python train.py --layers=12 --precondition_frequency=16 --one_sided=false
Rows from block 8 of a small image classifier, named by matrix and row number. Rows with one number within an expert belong to one neuron, the router's apart. Each number is 128 + 24 x the weight over its row's rms, rounded and kept within 0 to 255. All counts start at 0. After the name is the row's rms in percent of the matrix's.
Before each expert's rows are labels from the 100 images, of 14976, where the router gives the expert most weight on average: "strongest on" is what is common among them. Only what is clearly more common there than usual is listed. The data: photos of arthropod specimens (BIOSCAN-5M).
# router: router (model.blocks.8.mlp.router.weight, 4x192, trained with AdamW), inputs 128-191
# up: expert up (model.blocks.8.mlp.up, 4x96x192), inputs 128-191
# down: expert down (model.blocks.8.mlp.down, 4x192x96, transposed), outputs 128-191

# expert 2
strongest on: order Hymenoptera
router.2 100 [132 138 111 135 133 146 122 101 180 150 143  99 109 135 164 128 142 143 103 118 113  99 134 146 147  87 104 144 173 111 147 149 135 150 104  74 100 134 122 147 119 113 145 149 146 131 139 133 106 144 131 121 114 149 113 106 134 114 170 143 139 110 111 157]
up.0 076 [113 115 138 112 158 169  88 123 104 154 161 135 139 107 130 155 135 153  90 110 118 132 125 122 138 108 137 164  81 151 132 161 113 142 132 120 152 127 109 128 124 197 128 138 126  85  83 123 148  92 127 126 119 129  86 117 139  72 153  99 188 155 190 166]
down.0 096 [109 157 100 119 134 141 124 148 140 156  61 143 116 161 139 144 112 169 137 107 172 136 150 134 151 128  98 136 126 103 142 141 145 129  85 143 135 117 170 147 160 109  63 129 146 142 140 190  99 115  99 123 119 143 127 129 127 101  96 137 138 142 122 118]
up.1 096 [100 134 127 144 107 123 132  82  99 142 123  80 134 120 115 130 108 118 131  89 140 121 110 123 122 100 164 111 123 136  90 138 192 118 112 173 118 120 152 133  94 123 145  68 175 135 147 170 122 132 149 107 150 129  83 119 111 120 128 104 142 111 110 119]
down.1 096 [115 134 177 131  88 108 130 126 184  95  93 133 127 128 130  92 123 122 102 154 144 112 146 143 178 138 144 170 106  60 135 119 146 136 117 150  89 149 125 194 158 124 146 116 132 167 110 134 140 130  95 177 132 103 107 125 154 142 134 123 118  64 118 137]
up.2 104 [ 95  74 128 118 158 112 168 140 156 110 118 109 123 135 134 123 127 108 123 110 144 128 142 129 109 143 105  80 149 105 129 145 126 124 143 148 112 148 128 172 151 128 136 177 106 111 118 123 134 156 158 115 112 107 110 164 145 127 146  60 133  72 131 131]
down.2 089 [104 121 121  83  84 109 114  93 128 161 154  89  91 129 135 115 176 126 132 130 146 144 155 119 117 139 115 164 100  88 105 135 149  95 181 115 110 122 130 143 130 133 116 150 142  78 127 182 169 146 131 139 132 146 119 133 168 105 134 145 160 135 131 147]
up.3 086 [ 95 137 127 125 189 110  91 130 122 130 148 109 140 136 192  99 135 181 175 130 138  83 131 136 109 138 156 142 145 138 115 117 137 113 134 136 150 170  92 130 127 168 152 138 128 127 121 156  96 130 131 125 105 113 147 131 123  98 101 161 140 181  99 116]
down.3 107 [ 72 112 135 128 116 127 129 131 139 143 143  94 147 121 121  85 146 115 134 158  90 121 128 116  76 131 110 159 117 134 145 129 117 113 126 134 142 131  78 124 133 130 127 186 115 157  82  90 131 137 139 139 123 116 127 139 122 143 153 101 129 126 127 126]
up.4 090 [129 141 113 129 144 145 150 161 103 103 141 168  81 150 125 126  55 125 135 159 103 145 172 130 139 135 113  89 137  90 125  97 135 157 130 108 136 142 129 128 115 187 132 155 157 127 119 149  32 121 137 100 108 137 127 137  77 152 144 149 135 164 131 125]
down.4 103 [191 138 136 149 111 145 128 151 135 113 105 106 150 140  86 131 152 150 107  86 127 146 130  69 136 145 139 149 172 150 125 133 159  75 131 112 145 123 117 127 161 123 115 145 122 142 120 107 150 127  92 108 115 141 110 142 134 164 109 109 125 169 117 157]
up.5 094 [143 122 113 112 148 122 111 150 166 117 120 192 141 115 107 133 131 129 127 141 144 107 131  98 136 157 135 143  98 157 130 197 142 135 140 121 125 133 140 122 120 139 130 166 124 123 154 128 107 151 166 137 144 128 129  88 111 129 118  92 139 130 113 174]
down.5 089 [135 131 140 101 124 124 140 131 114 146 165 136 114 158 172 145 149 189 113 123 113 125  89 122 102 152 160 132 135 156  76 108 140 126 127 133 184 120 148 111 148 126 140 145 109 137 127 127  97 141 133 159 152 127 120  89 123 138 134  99 133  88 140  97]
up.6 099 [109 134 130 120  94 163 145  89 131 136 167 140 135 104 175 148 150 132  84 138  86 115 136  94 117 106 105 123 137 124 126 159  80 119 127 150 116  94  95 128 140 154 159 119 152 139  76 171 180 144 115 152 158 151  95  86 109 165 130 110 148 187 136 135]
down.6 096 [ 81 107 144 118 126 145 100 124 133 110 138 157 128 112 117 135 128 138 139  95  97 115 156 112 180 124 156  92  77 157 135  90 143 120 123 147  94 141 164  96 126 105 213  94 149 122 106 102 106 141 134 137 136 117 122 145 151 122 126 148  78 135 164 125]
up.7 089 [151 122 118  96 116 105 128 110 113 148 125 139 137 166 153 119  97 133 162 118 122 124 152 142 128 162  77 118  72 138 139 135 125 123 142 124 148 117 148 124 143 119 151 129 129 112 150 127 162 129 154 160 117 122 139 142 155 140 172 167 119 105 158 128]
down.7 096 [148 106 119 127  84 140 137 116 112 115  94 153 156 150 150 119 168 155 167 150 111 129 126 123 130 143  80  97 117 170  90 107 135 156 117 122 131 127 149  88 122 136 130 130 180 140 146 128 104 126  96 125 129  85 121 151 155 121 133 146 169 103 134 124]
up.8 095 [138 131 136 137 132 101 180 187 173 101 130 109 148 129  80 131 124 169 147 148 134 123 107 123 162 128 114 179 121 103 155 118 119 116 108 135 103 121 110 117 120 128 147 174 124 128 136 131 102 139 118 122 163 146 127 105 125  89 103  99 118 112 121 161]
down.8 097 [121 121 137 103 120 154 127  77 134 132 129 136 112  97 124 161 176 165 147 131 135 140  83 113 110 131 126 179 151  86 135 117 130 112 131 149  95 138 119 136 143 181 118 149 128 111 132  61 147 105 142 102 130 115 124 135  93 101  57 112 149  97 132 123]
up.9 096 [102  79 136 126 139  80 107  81 109 106  63 131  87 115 124 101 144 125 150 127  97 133 139 137 149 123 134 139 128 150 177 141 154 139 120 112 177 118 113 134  92  86 138 156 116 150 118 149 119 146 153  98 145 151 115 154 137 193 108 123 162 146 139 148]
down.9 105 [135 116 147 132 118 165 155 132 143 124 148 120 120 128 127 128 107 189 139 136 121  86 136 144  67 109 125 125 132 132 120 133 127  98 183 152 118 127 122 102 147  92 114 116 121 130  78  96 164 132 114 105 139 123 153 141 102 160 133 131 128 135 172 150]
up.10 095 [122 154 127  97 143 154 126 121  89  75  93 142 137  94 108  97 138 159 156 113 106 115 139 143 170 111 109 129 121 105 144 155 183 152 106 132 108 143  96 110 125 131 129 128 154 108 141 133 129 131 122 136 123 136 137 133 156 121 116 126 123 148 101 156]
down.10 101 [ 97  98 116 203 101 129 105 147 125 114 126 102 191 127 185 138 132 128 135 138 120 120 106 172 153 134 117 121 128 117 118 137 102 128 123 121 151 111 149 133 131 129 122 135 121 144  99 127 103 149 118 115  60 101 145 103 133 130 149 139 172  92 127 126]
up.11 102 [126 126 110 135 107 138 105 195 156 148 184 105 119 159 158  83 108 135 141 153 115  91 145 119 132  87 136 103 132 126 148 166 206 118 134 118 140 100 142 143 100 135 105  94 171 135 143 107 111  90 168 125 124  82  91  98 100 163 114 111 117 134  94 143]
down.11 099 [119 101 121 115  85 145 145 163 117 130 117 148 130 152 109 125 157 116 154 136 121 192 164  93 115 128 126 130 120  94 110 138 165 110 173 148 117 150 170 123 194 171 111 136 110 157 162 129 129 128 133 134  92 123 132 116 137 135 118 101 107 124 156 122]
up.12 099 [134 135 148 147 118 157 135  96 143 104 104 156 121 125 129 143 139 150 137 130 114 121 135 152 107 183 110 125 129  62 129 146 107 124 147 138 123 147 136 132 127 157  89 125 106 110 133 110 130 104 127 127 180 135 169 110 131 112 156 149 135 113 186  91]
down.12 099 [119 171 164 123 117 136 102  93 108 142  94 134 182 126 133 137  92 128 122 108 163 118 184 129 127 128 135  94 131 147 112 131  92 140 127 130 174  95  93 136 127 123 174 139 115 139  99 146 118 118 131 206 132 153 139 146  99 158 136 161 137 164 126 164]
up.13 090 [141 169 134 121 149 103 139 123 150 189 116 133 130 140 138 110 132 123 118 122 125 188 146 117 153 126 154 130 131 131 148 136 131 180 124  83 116 113 121 142 120 140 142 140 159 126 116 162  88  82 171 106 122 184 129 127  75 104 128 129 125 128 150 155]
down.13 088 [132 129 122 163 112 125 126 100 119 138 146 165 115 119 133 130 128 129 107 109 133 126 130 110  70 135 126 130 118 135 117 131 120 138 132 155 155 141 121 132 146 105 125  90 151 168 118 206 127  83 122 126 179 105 113  96 140 124 174 115 154 171 135 131]
up.14 101 [ 92 184  94 130 140 110 141  97 106 164 141 112 134 106 134 143 151 130 124 145  88 118 124  93 128 135 156 120  63 129 146 129 199 145 139 135 118 124  99 139 115 147 129 109 141 130 151 168 164 112  98 145 129  95 108 150 169 123 120 155  83 100 142 137]
down.14 100 [124 166 153 121 147 120  88 115 154 120 133 132 187 147 125  93 128 128 174 112 128 133 126  92 146 117 123 125 189 125 151 122 109 132  88 116 170 114 121 115 140 117 114 109 154 127 160 150 156 119 111 161 173 112  89 120 163 125 121 140  96 138 109 134]
up.15 085 [159 128 161 115 134 115 138 194  95 133 156 155 112 152 147 139 126 178 170 139 127  99 144 119 119 128 140 154 187  94 141 171 160 184  97  97 141  67 148  92 131 140 134 103 121 137 137 135 122 151 104 107 122 114 115 108 108  90 137 123 102 116 112 123]
down.15 100 [110 102  90 184 127 144 133 135 118 110 103  96 148 125 132 144 124 126 133 125 161 149  99 103 129 116  97 151 109 164 129 164 130 119 141 123 146  97 139 127 119 168 168  96  68 125 160 116 156 162 114  97 130 125 148 103 137 160 143 183 126 102 105 152]
up.16 096 [125 121 116 128 107 146  94 104 119 130 146 143 101 107 120 131 128 128 130 136 146 155 121 133 143 132 126 136 115  81 112 152 178 139 166 128 175  89 113 116 116  76 121 121 132 131  91 116 133 129 125 130 151 107 125 128 164 157 119 133 135 139 128 147]
down.16 099 [128  98 145 160 141 132 105 167 103  64  88 127 131 154 129 148 129 144 110 147 129  84 106 128 120 134 102 111 128 133 168  81 134  81 108 140  72 123 144 175 150  94  95 165 122 163 104 124 115 134 140  62 168 111 117 141 137 119 161 153 112  95  85  91]

# expert 1
strongest on: order Coleoptera; family Coccinellidae
router.1 099 [154 105 150 139 112 100 126 132 102  80 136 146 106 131 142 152 114 117 152 135 173 136 127 122 151 112 143 116  85 120 124 109 145  90 145 147 161 113 122  96 162 144 122  85  94 153 117 155 140 122 147 146 144 120 111 163 105  90  86  89 156 156 144 133]
up.0 097 [153 127 103 147  89 127 129 116 135 164 126 125 130 130 136 146 111 117 134 106 144 115 137 118 115 139 163 102  94 126 126 150 141 134  90 154 106 119  83 151 146 106 130 138 125 114 104 115 118 121 134 142 149 104 141 135 118 193  87 146 135 134 144 131]
down.0 095 [134 133  78 107 154  77 113 130  98 167 105 123 130 125 130 121 124 122 129 139 126 148 106 105 103  80 113 129 141 124 154 141 122 113  87 192 130 161 172 131 144 125  99 103 101 138 115 114 136 115 105 149 105 146 123 157  98 112  98 132 144 120 127 136]
up.1 100 [130 106 126 119 164 149 168  85  92 165  81 136 104 131 141 139  77  81 171 140 123 147 146 112  97 127 115 118 133 129 116 160  74 111 126 169 162 137 126 129 161 136 122 140 133 123  92 135  93 113 137 102 144 125  84 118 126 135 151  91 108 129 106 122]
down.1 094 [130 128 113 131 163 123 134 146 126 128 163 140  98 121 101 101 124 100 149 126 138 115 117 139 110  58 131 152 148 138  81 148 140 174 142 115 105 124 170 100 150 109  74 141 146  85 138 157 100 127 108 139 136  90 160 120 112 111 155 150  96  95 123 169]
up.2 079 [138 132 137 129 192 146 126 174 107 124 134 133 137 136 126 150 127 115 116 134 124 123 122 135 129 109 155 118 115 119 124 138 130 157 121 153 114 130 125 122 188 127 117 135 141 133 136 100 116 144 124 131 122 133 115 132 129  58 119 209 123 177 166 119]
down.2 098 [160 126 105 169 122 142 102 104 137 170 213 125 173 136 134  93 214 161 146  90 153 115 134 115 152 123  80 128 133 142 127 128 109 140 144 161 122 109  99 125 119 130 123 114  93 188 129 129 103 107 147 111 140 121 141 129 133 151 115 128 181 107 121  85]
up.3 097 [107 137  98 149 115 141 149 101 122 132 113 131 157 122 112 104 107 133 125 142 124 149 121 132 122 151 153 131 104 156  96 164  86 116  67 108 126 135 102 121 140 141 103 149 149 172 166 140 179 111 139 150 111 134  75 127 185  97 100 123 151 119 168 142]
down.3 094 [106 153 132  99 118 124 128 116  87 127 121 140 130 177 157 122 102 148 129 162 146 109 105 143 122  96 104 120 128 152  92  95 122 131 121 105 128 103  99 147 155 140 112  96 130 107 148 180 135 130 144 141  88 124  90 143 134 137 143 126 130 140  94 149]
up.4 087 [179 143 170 125 139 140 103 104 118 137 241 125 113 147  93 148 100 162 156 146 103  99 158 107 182 145 109  99 107 113 134 133 151 117 133 100 135  95 146 158 184 108 131 126 113 134 128 182 107 145 111 133 127 132 126 120 135 136 132 134 169  96 126 124]
down.4 105 [115 130  95 110 103 143 144 118 157 123 144 136 154 130 122 123 126 127 110 147 113  89 144 137 137  66 112 143 101 129 127 121 177 176 123 128 145 147 164 112 138 142 137 134 144 101 166 108  95 121  70 126 134 103 115 171  81 147 145 140 132  85 105 135]
up.5 103 [109 117  86  99 133  91 114 129  54 180 122 109 109 149 151 114 134 132 139 179 102 130 109 188 122 128 158  89 140 130  99 160 168 122 125  57 126  96 185 142 151 139 125 113 122 138 121 116 164 156 123 154 126 158 145 119 153 123 109 110 126 125  77 118]
down.5 098 [100 126 156 140 108 137 148 168 156  95 169 139 125 137 159 121 158 104 136 135 120 127 134 106 155 125 133 119 151  70 128  91 125 126 111 147  74  88 115 131 154 115 122 101 107 129 125 113 129 107 135 147 106 105 143 101  95 135 155 127 171 131 124 152]
up.6 099 [146 140 131 233 154 194 118 147 113 141 149 150 141 177 100 154 149 129 169 148 124 130 107 118 116  94 123 104 138 113 109 121 178 138 155 111 161 141 112  78 145 132 129  76 133 129 112 149 126 157 100 167 140 166  84 174  83 124 146 178 177 161 139 103]
down.6 097 [140 152 101  85 143 125 128 162 130 157 139 112 136 127 147 159 120 180 121 135 112 144 122 115 133 144 173 144 124  93 103 147 115 114 116 156  96 152  91 129 141 134 169  82 143 115 140 126 139  66 123 128 112  80 109  90 211 119  57 146 113 117 121 135]
up.7 108 [135 131 113 138 129  91 101 141 131 138  74 139 134 117 135 134 142 129 162 125  83 158 109 107 132 149 134 138 111 101  72 103 123 128 133 144 161 185 127 122 143 158 177 114 159 133 117 128  85 146 148 141 149 131 142 129 124 111 121 166 166 126 150 150]
down.7 112 [143 121 113 146 137 103 103  87 130 109 119  95 101 123 119 115 128 161 111 100 102 149 107 121 102 156 134 121 102 116 141 123 124  98 120 103 136  70 127 132 159 132 135 176 119 121  84 155  94 119 150 206 130 136 160  98 115 118 107  74 128 180 132 138]
up.8 113 [ 95 115 100 215  66 126 125 123 108 168 136 148 128 153 121 129 157 103 111 128 158  96 143 100 101 127 125 130 102  99 174 136 140 141 128 142 122 136 123 176 115 129 128 176 126 118 113 149 166 135 150 163 160 167 132 145 129 105 130 134 123 135 158 129]
down.8 097 [148 100 113 122 160 148 111 118 121 102 121 118 125 119 167 145  97 110 152  81 125 135  96 150 177 143 112 141 105 133 131 118 122 145 122  48 131 108 129 117 132 156 139 103 126 118 154 130 134 111 127  64 134 120  96 105 142 141 129 117 148 115 119 141]
up.9 086 [127 128 115 126 136 142 146 115 112 136 114 107 144 119 111 139 133 130 128 109 128 135  96 141 133 123 126 103 123 122 137 195 127 118 172 167 122 144 134  77 128 168 201 141 124 141 102  89 141 123 104 151 141 110 112 133 124 165 130  99  77 131 112  98]
down.9 098 [138 117 115  90 118 154 115 124 115 123 151 120 150 102 131 140 124  87 114 127 145 122 123 130 135 117 124 124 160 117 119 170 154 105 110  91 156 130 108 143  90  76 111 124 160 133 164 127 160 124 129 113 146 149 106  87 101 123  94 131  73 111 147 149]
up.10 098 [131 100 118 143 152 139 118 136 107 115 143 135 129 136  97 115  94 133 122  78 111 146 123 111 113 150 116 123 108 136  94 100 132 101 119 157 152  94 117 204 144 137 143 137 122 100  83 102 136 139 163 162 127 137 148 114 128 137 121 127 148 153 147 121]
down.10 104 [130 123 140 158  46 135  90 114 158 126 124 102 119 159 133 158 110 130 128 128 186 137 117 106  80 136 194 137 124  71 140 149 137 163 160 109 108 106 128 136 118 131  92 115 140 134 136 145 150 128 106 167 120 134 138 142 105 144 121 145 155 122 133 183]
up.11 109 [126  99 184 144 114 198 139 168  89 157  97 126 135 126 101 130 174 130 111 151 102  89 147 138 104 146 110 119 154  99 181 154 129 137 138 138 118 110 137 111 141 159 142  72 115 162 100 156 196 163 131 126 145 112 139 150 127 132 130 125  66 136 161 174]
down.11 101 [123 121 130 100 119 124 120 106  99 123 121 141 138 160 150 107 121 121 161  89  59 149 126 133 157 132 102 116 110 130 134 117 151 133 129 120 170 122 101 137 120 109 123 139  88  87 146 137 119  86 127 128 124  97 163 136 125 126 130 103 154 137 137 136]
up.12 093 [129 110 128 168 119 125 130 122  75 142 137 166  71 116 150 142 145 162 141 110 165 119 103 145  87  94 120 134  93 129 147 125 117 111 136 134 189 136 130 133 128 210  91 128 159 137 129 142 123 119 129 110  82 110 112 154 137 123  91 167 138 145 114 100]
down.12 115 [154 110 151 146 166 131 128 143  79 148 129 127  94 154 146 142 128 116 103  80 133 120 125  92 132 177  80 131 157 114 148 155 155 141 156 118 105 141 120 114 152 125 158  89  67 106 124 158 113 122 110 110 163 136 137  78 144 108 117 125 113 191 140 141]
up.13 108 [133 149 125 101 126 120 126 128 113  77 116 131 133 120 130 109  98 130 146 177  81 127 156  87 105  90 130 141  80 191 110 164 140 128 102 158  79 147 125 132 116 179 151 118  79  92 146 110 135 119 139 189 103 144 101 110 193  95 137  87 128 131 131 116]
down.13 108 [129 167 129 132 142 130 109 137 121 156 133 124  98 115 104 109 130 165  92 111  96 107  76 151 102 135 144 181 152 111 117 136 119 129 128 100 146 115 107 162 131  91 117 148 134 110 144 131 128 180 138 114 119 149 130 192 104  75 101 118  90 129 127 142]
up.14 114 [138 101 146 119  99 143 131 147 154 137 129 139 132 132 131 113 128 115 123 135 121 105 173 126 131 174  99 120 112 119 118 115 100 156 121 156 141 145 105 112 122 176 186 132  94 117  88 143  99 128 103 133 120 102 112 144 157 133 107 123 114 122 115 145]
down.14 107 [100 106 149 102  81 147 129 128 124 135 108  97 159  98 117 128 167 126 109 133  86 123 113 128 136 174 176 169 157  87 111 151 118 106 128 151 122 156 131 132 142 108 151  89 135 161  95 169 146 101 108 129 157 129 114 125 144 155 107 116 195 103 118 131]
up.15 106 [119 120  92 158 118 102 163 125 118  94 101 142 119 160 121 104 140 129 112  64 153 116 125 168 139  89 135 108 146 117 165 103 123 136  82  90 129 167 131 127 130 113 107 107  97 138 137 148  46 128 123 176 138 180 149 141  90 127 125 145 105 134 175 120]
down.15 091 [114 135 172 126 105 137 162 118  97 156 134 155 131 107 151 119 151 113 178 149 156 134 161 125 142 146 134 174 139 131 141 140 160 119 173  94 136 112 133 115 119 129 108 105 138  89 132 118 136 111  66 102 133 131  74 122 114 118 150 168 146 141 127  86]
up.16 106 [129 105 141 142 125 128 118 115 115 112 127 115 128 119 109 113 107 102 104 103 121 131 116 119 151 111 144 103 131 152 105 161 156 113 139 133 151 129 143 150 158 142 129 145 131 113 145 157 130  97 137 142 140 160 107  90 128 105 142 130 130 101 123 151]
down.16 099 [158 111 127 124 135 123 130 104 165 109 126 104 106 102 112 120 150 115  98 131 175 148 112 130 165 151 155 119 129 105 104 144 170 147 111  68 113 153 149 111 144 154 109 136 133 168 176 153 125 140 118  71 115 121 154  91 118 135 154 147 151 144  81 108]

# expert 0
strongest on: order Hemiptera
router.0 101 [131 131 132 115 165 131 139 128 142 126 136 142 136 133 133 112 171 101 129  95 143 194 120 116 162 137 147 156 115  89 155 131 116 147  96 146 137  93 148 121 146 115 104 155 134 142 124 138 131 116 119 118  93 141 119 128 121 168 119 120  96 145 120  86]
up.0 093 [151 180 127 112 109 116 134 140 172  93 166 148 127 122 115 104 102 114 145 158 137 138  94 131 132 141  91 174 132 132 117 120 134 172  98 122 126 147  98 117 101 157 101 164 142 136 146 131 127 169 135 103 120 115 129 119  76 178 186 152 113 113 166 118]
down.0 093 [152  90  84 111  71 141  91 138 139 154 126  99 125 152 122 117 189 113 127 172 134 155 175 129 154 172 117 158  82 101 116 142 155 131 151 126  75 139 124 137 131 117 151  86 105 114 129 112 121 139 147 148 149 148 120 136 137 142 100 143 143 154 189 130]
up.1 090 [136 122 108  80 147 144 160 150 134 137 118  95  99 128 119 134 153 156 157 115 112 126 121  85 132 139 186 122 114 107 158 139 150 150 111 118  98  99 143 124 104 135 159 106 132 129 102 149 111 107 121 179 157 132 151 111 164 148 128 121 141 162 116 146]
down.1 095 [101 135 150 133 129 141 108 105 141 118 152  81 124 126 122 145 110 128 147  99 131 142 137  88  63  82 116  94 123 118 124 117 128 119 121 127 148 105 156 128 150 136 168 153 109 128 155 106 162 130  73 118 110  47 109 165 107 136 125 124 124 149 105 159]
up.2 105 [ 96 126 120  92 138 109 173 143 118  67 136 124 146 107  97  87 140 139 112 160  99 117 131 150 136 106  82 134  92 118  86 131 133 112 107 144 131  86 139 123 125 142 151 123 131 128 125 148 141 141 122 135 112 144  91 153 133  59 166 133 183 131 149 100]
down.2 111 [127 115 125 151  82 145 158 151 150 100 121 160 138 123 137 107  49 105 130 137 148  99 106 102 139  93 125 171 116 154 138  67 127  77 139 112 128 130 104  75 100 121 112 117 137 127 155 118 111 114 132 122 122 143 116 119 142 160 113 157 112 111 117 149]
up.3 099 [111 110 128 133 142 170 186 113 147 109 107 119 129 146 130 144 116 120 163 111 141 149 118  78  92 106 122 118 131 146 106 107  74 127 148 134 131  95 166 143 130 137 152 129 131 130 121 104 105 109 140 107 118 128 179 144 112 134 130 151 140 138 194 103]
down.3 106 [165 120 115 114 116 136 128 160 143  82 117 150 129 143 123 128 128 145 135 129 160 121 119 155 142 103 107 168 100 128 104 123  77 128 143 130 139  85 152 112 149 137 133 100 125 102 174 136 127 160 104 151  95 157 141 146 159 132 229 121 129 157 106 117]
up.4 092 [123  79 124 107  99 113 161 209 110 123  92  88 138 130 115 140  84 141 138 165  89 170 123 138 110 117 141 133 124 135  87  94 117 116 129 127 159  96 153 111 152 123 144 144 139  71 120 135 117  56 171 125 113 115 165 102 144 102 108 149 156 106 142  99]
down.4 097 [ 70 134 110 108 169 128 168 103 125 156 154  76 130  84 146 127 144 128 181 115 123  90 139 132 132 126 119 132 128 106 137 121 146  66 146 117  98 104 102 121 128 149 145 128 148 138 118 158 128 115 127 122 133 130 167 186 143 122 116 122  78 140 142 157]
up.5 099 [148 123 122 104 167 127 189 150 162  97 131 126  48 119 123 133 129 126 125  31 129 113 138 119 106 131 126 131  86 137 149 106 129  69 115 128 139  93 118 129 129 119 110 170 115 133 116 123 124 112 145 137 122 152 131 147 119 125 135 104 137 121  92 110]
down.5 091 [119 181 104 150 109 104 128 170 177 142 151  79 149 129 147 143 151  72 126 134 115 151 137 126 136 129 119 155 152  99  74 129 154 108 131 157 129 145 105  98 104 164 134 130 137 136 146 132 106 132 136 111 139 134 128 139 159 112 122 115 122 129  86 119]
up.6 098 [171 113 127 126 145 109 154 147 123 127  90 144 119 131 143 109 163 111 163 139  93 121 134 157 125  95 129  62  95 133 127 107 117  82  89 146 123 115 123 154  95 126 129  96 124 188 138 132 113 142 128  97 132 142 153 129 156 119 146 143  91 135 119 144]
down.6 103 [130 133 120 119  93 109  93 154 135 196 150 125 136 137 115 174 125 157 111 127  95 141 132 175 113 181 152 122 106 144 138  93 115 139 121 155 144  99 149  99 141 158  93 123 169 125 154 105 142 141 154 115 156 193 118 153 140 140 155  66 102  82 127 112]
up.7 096 [131 126  85 156 105  95 149  88 123  88 143 147 113 103 128  98 150 129 157 108 143 133 122 122 147  98  86 140 123 125 169 132 105 136  96 157 158 143 141  79 111 138 114 130 129 128 159 146 109 147 117 158 102 119 149 123 132  65 150 140 133 175 128  71]
down.7 099 [167 130 122 131 128 118  94 160 103 149 157 129 127 135 100 108 114 131 104 173 139 129 142 132 108 130 120 129 126 139 151 133 131  82 130 152 134 157 135 114 134 139 118 116 116 134  91 128 143 122 132  92 129 146 129 137 129 151 129 128 145 183 122 133]
up.8 099 [137 122 150 126 117 139 158 130  79 114  94 124 129 106 133 138  98 136 147 117 169 108 126 133 135 142  95 177 154 141  85  86 142 119 113 152 123 103 100 130 124  75  99 131 140 151 171 117 105 116 147 102  75 144 132 115 129 148 150 137 124 167 128 186]
down.8 102 [ 96 126 125 147 177 130 151 132 113 112 152 115 114 112 115 154 127 110 149 126 123  86 136 121 128 104 105  97 123 176 104 119 140 129 126 130 102 113 137 101 131 146 114 121  93  63  94 161 118  90 153 119  76 145 120  94 164 132 127 135 126 138 120 140]
up.9 106 [148 187 105 144 123 124 162 121 146  84 109 131 115 162 115 159 137 124 139 168 126 137 120 110 135  92 121 147 129 137 164 122 120 151 103 148 180 137 159 108 142  96 146 153  86 174 137 108 131 164  98 144 117 124 164 132 123  84 111 132  84 142 108  84]
down.9 105 [124 137 125 122 126 121  97 111 130 119 132 128 124 135 125 141 143 150  55 119 140 102 103 117 104 131 104 148 115 117 116 130 113 108 131 115  99 178 139  83 128 136 120 147  94 127 134 101 161 153 124  98 127 105 127 146  89 132 193 122 123 167 184 110]
up.10 100 [180 152 165  94 106 124 122 112 157  87 132  96 110 115 129 118 115 158 181  91  93 133 122 126 104 117 116 108 148 103 146 183 136 118 145 184 124 125 134 112  77 109 129 137 172  89 113 114  96  91 117 165 106 146 157 151 119 149 112 109 144 109 117 173]
down.10 093 [156 126 130 145 165 131 149 181 118 119 136 165 101 167 152 156  68 127 149 148  59 124  91  90 116 143 145 154 154  65 133  94 164 111  77 111 101 104 168 125 138 151 183 124 182 141 137 124 119 125 160 118  87 139 119 153 161 143 152 126 124 138 109 138]
up.11 094 [161 105 120 118 109 182 128 137 134  88 143  99 176 144 140 163 144 136 106 131 129 155 111 151 141 124 145  85 159 170 120 163 137 132 157 169 114 105 150 142 111 132 203 111 124 133 176 136  60  94  89  99 110 136 134 109 123 138 149 116 114 113 157 136]
down.11 089 [128 153 116 133 128 115 105 181 127 121 118 150 154 112 111 134  99 144 160 141 122 101 166  99 123 151 135 116  91 181 123  91  94 117 144  82 158 124  99 120 102 166 153 128 143  98  87 118 136 124 167  90 158  99 138 106 117  90 145 180 128 129 116 139]
up.12 091 [131 121 112 135 132 120 135 101 127 100 111  96 134 165 130 134 144 130 158 114 142 165 135 111 142 139 119 167 112 148  92 141 102 133  94 178 134  87 141 129 126  97 128 128 168 141 147 128 163 161 126 167 125 108 132  95 137 122 101 140 109 115 129 214]
down.12 110 [122 121 164 106 132  88 126 155 116 140 120 128  97  97 145 151  84 139 129 104 130 134 165 165  94 141 101 126 151 112 128 141  71 123 159 138 150 130 118 192 127  87 115 115 164 136 159 107 125 170 149 128 127 149 135 103 148 113 102 103 136 166 138 102]
up.13 104 [128 145 132 129  79 138 119 128 109  92 143 114 148 122 113 103 183  93 156 125 127 136  80 123 108 102  94  79 111 129 120 133 128 153  82 161  98 169 126 173 127 115 164 141 135 128 143  86 121 131 118 165 161 133 129 130 120 124 111 146 145 101 112 113]
down.13 094 [130 119 143 129 148 132 109 113  73 162 140 179 106 141 108  90 143 136 141 156 109 142 127 165 118 120 108 150 128 128 132 178  88 169 129 112 155 107  97 129  78 115 118 103 101 122  98 119 124 129 114 152 129 158 124  94 116 109 135  97  82 125 125 108]
up.14 104 [138 124 133 145 132 128 143  83 126  92 125 160 124 122 130 133 173 153 131 132 129 129 133 125 116 149 129 119 127 135 158 125 109 118 132 132 131 123 111 134 133 122 152 118  98 110  96  71  83 129 109 185  90 117 139 125 103 146 140  99 133 120 117 146]
down.14 096 [129 162 118 135 196 123 148 127 120 120 124 135 115 150 119 103 107 115 119  98 113 161  84 165  95 118  91 137 116 172 129 112 140  85 155 104 126  90 139 136 174  99 132  73 129 123 146 130 126 137 147 123 121  85 155 165 123 175 120  96 165 130 129 127]
up.15 095 [133 142 159 117 102 126 138 161 129 122 124 139 133 130 124 133 133 122 129 140 155 139 142 164 108 124 154 138 123 119 125 187 102 144 136 102  80 135 135 147 147  93 122 114 118 130 135 101 108  83 138 119 111  96 152 103 172 112 154 130 126 131 155 143]
down.15 103 [130 138 124  66 125 109  78 171 124 166 120  81 134 157 143 162 123 119 200  98 116 132 119 106 167 123 151 141 126 162  96 136 134  91 141 129  83  86 132 126 131 137 140 144 125 168 143 137 146 116 128 106 143 133 120  94 107 114 121 116 167 132 144 113]
up.16 114 [ 89 112 177 128 124 114 136 171 135 122 126 158 108 132 162 150 136 128 104 112 136 120 122 125  79  49 119 126 124 100 172  88 114 154 131 159 109 126 137 126  79 164  82 154 121  95 155 128 135  94 150 179 123 149 134 146 181 152 156 104  85  92 138 131]
down.16 104 [132 142 120 160 109 146  97 125 162 168 149 149 115 190 122 165 123 151 143 112 170 107 143 130 121 129  75 127 115 131 129 130 127  96 127 132  70 118 137 117 128 142 127 113 133 120 121  88 130 159 122  73 145 145 104 115 105 146 126 139 122 132 149 120]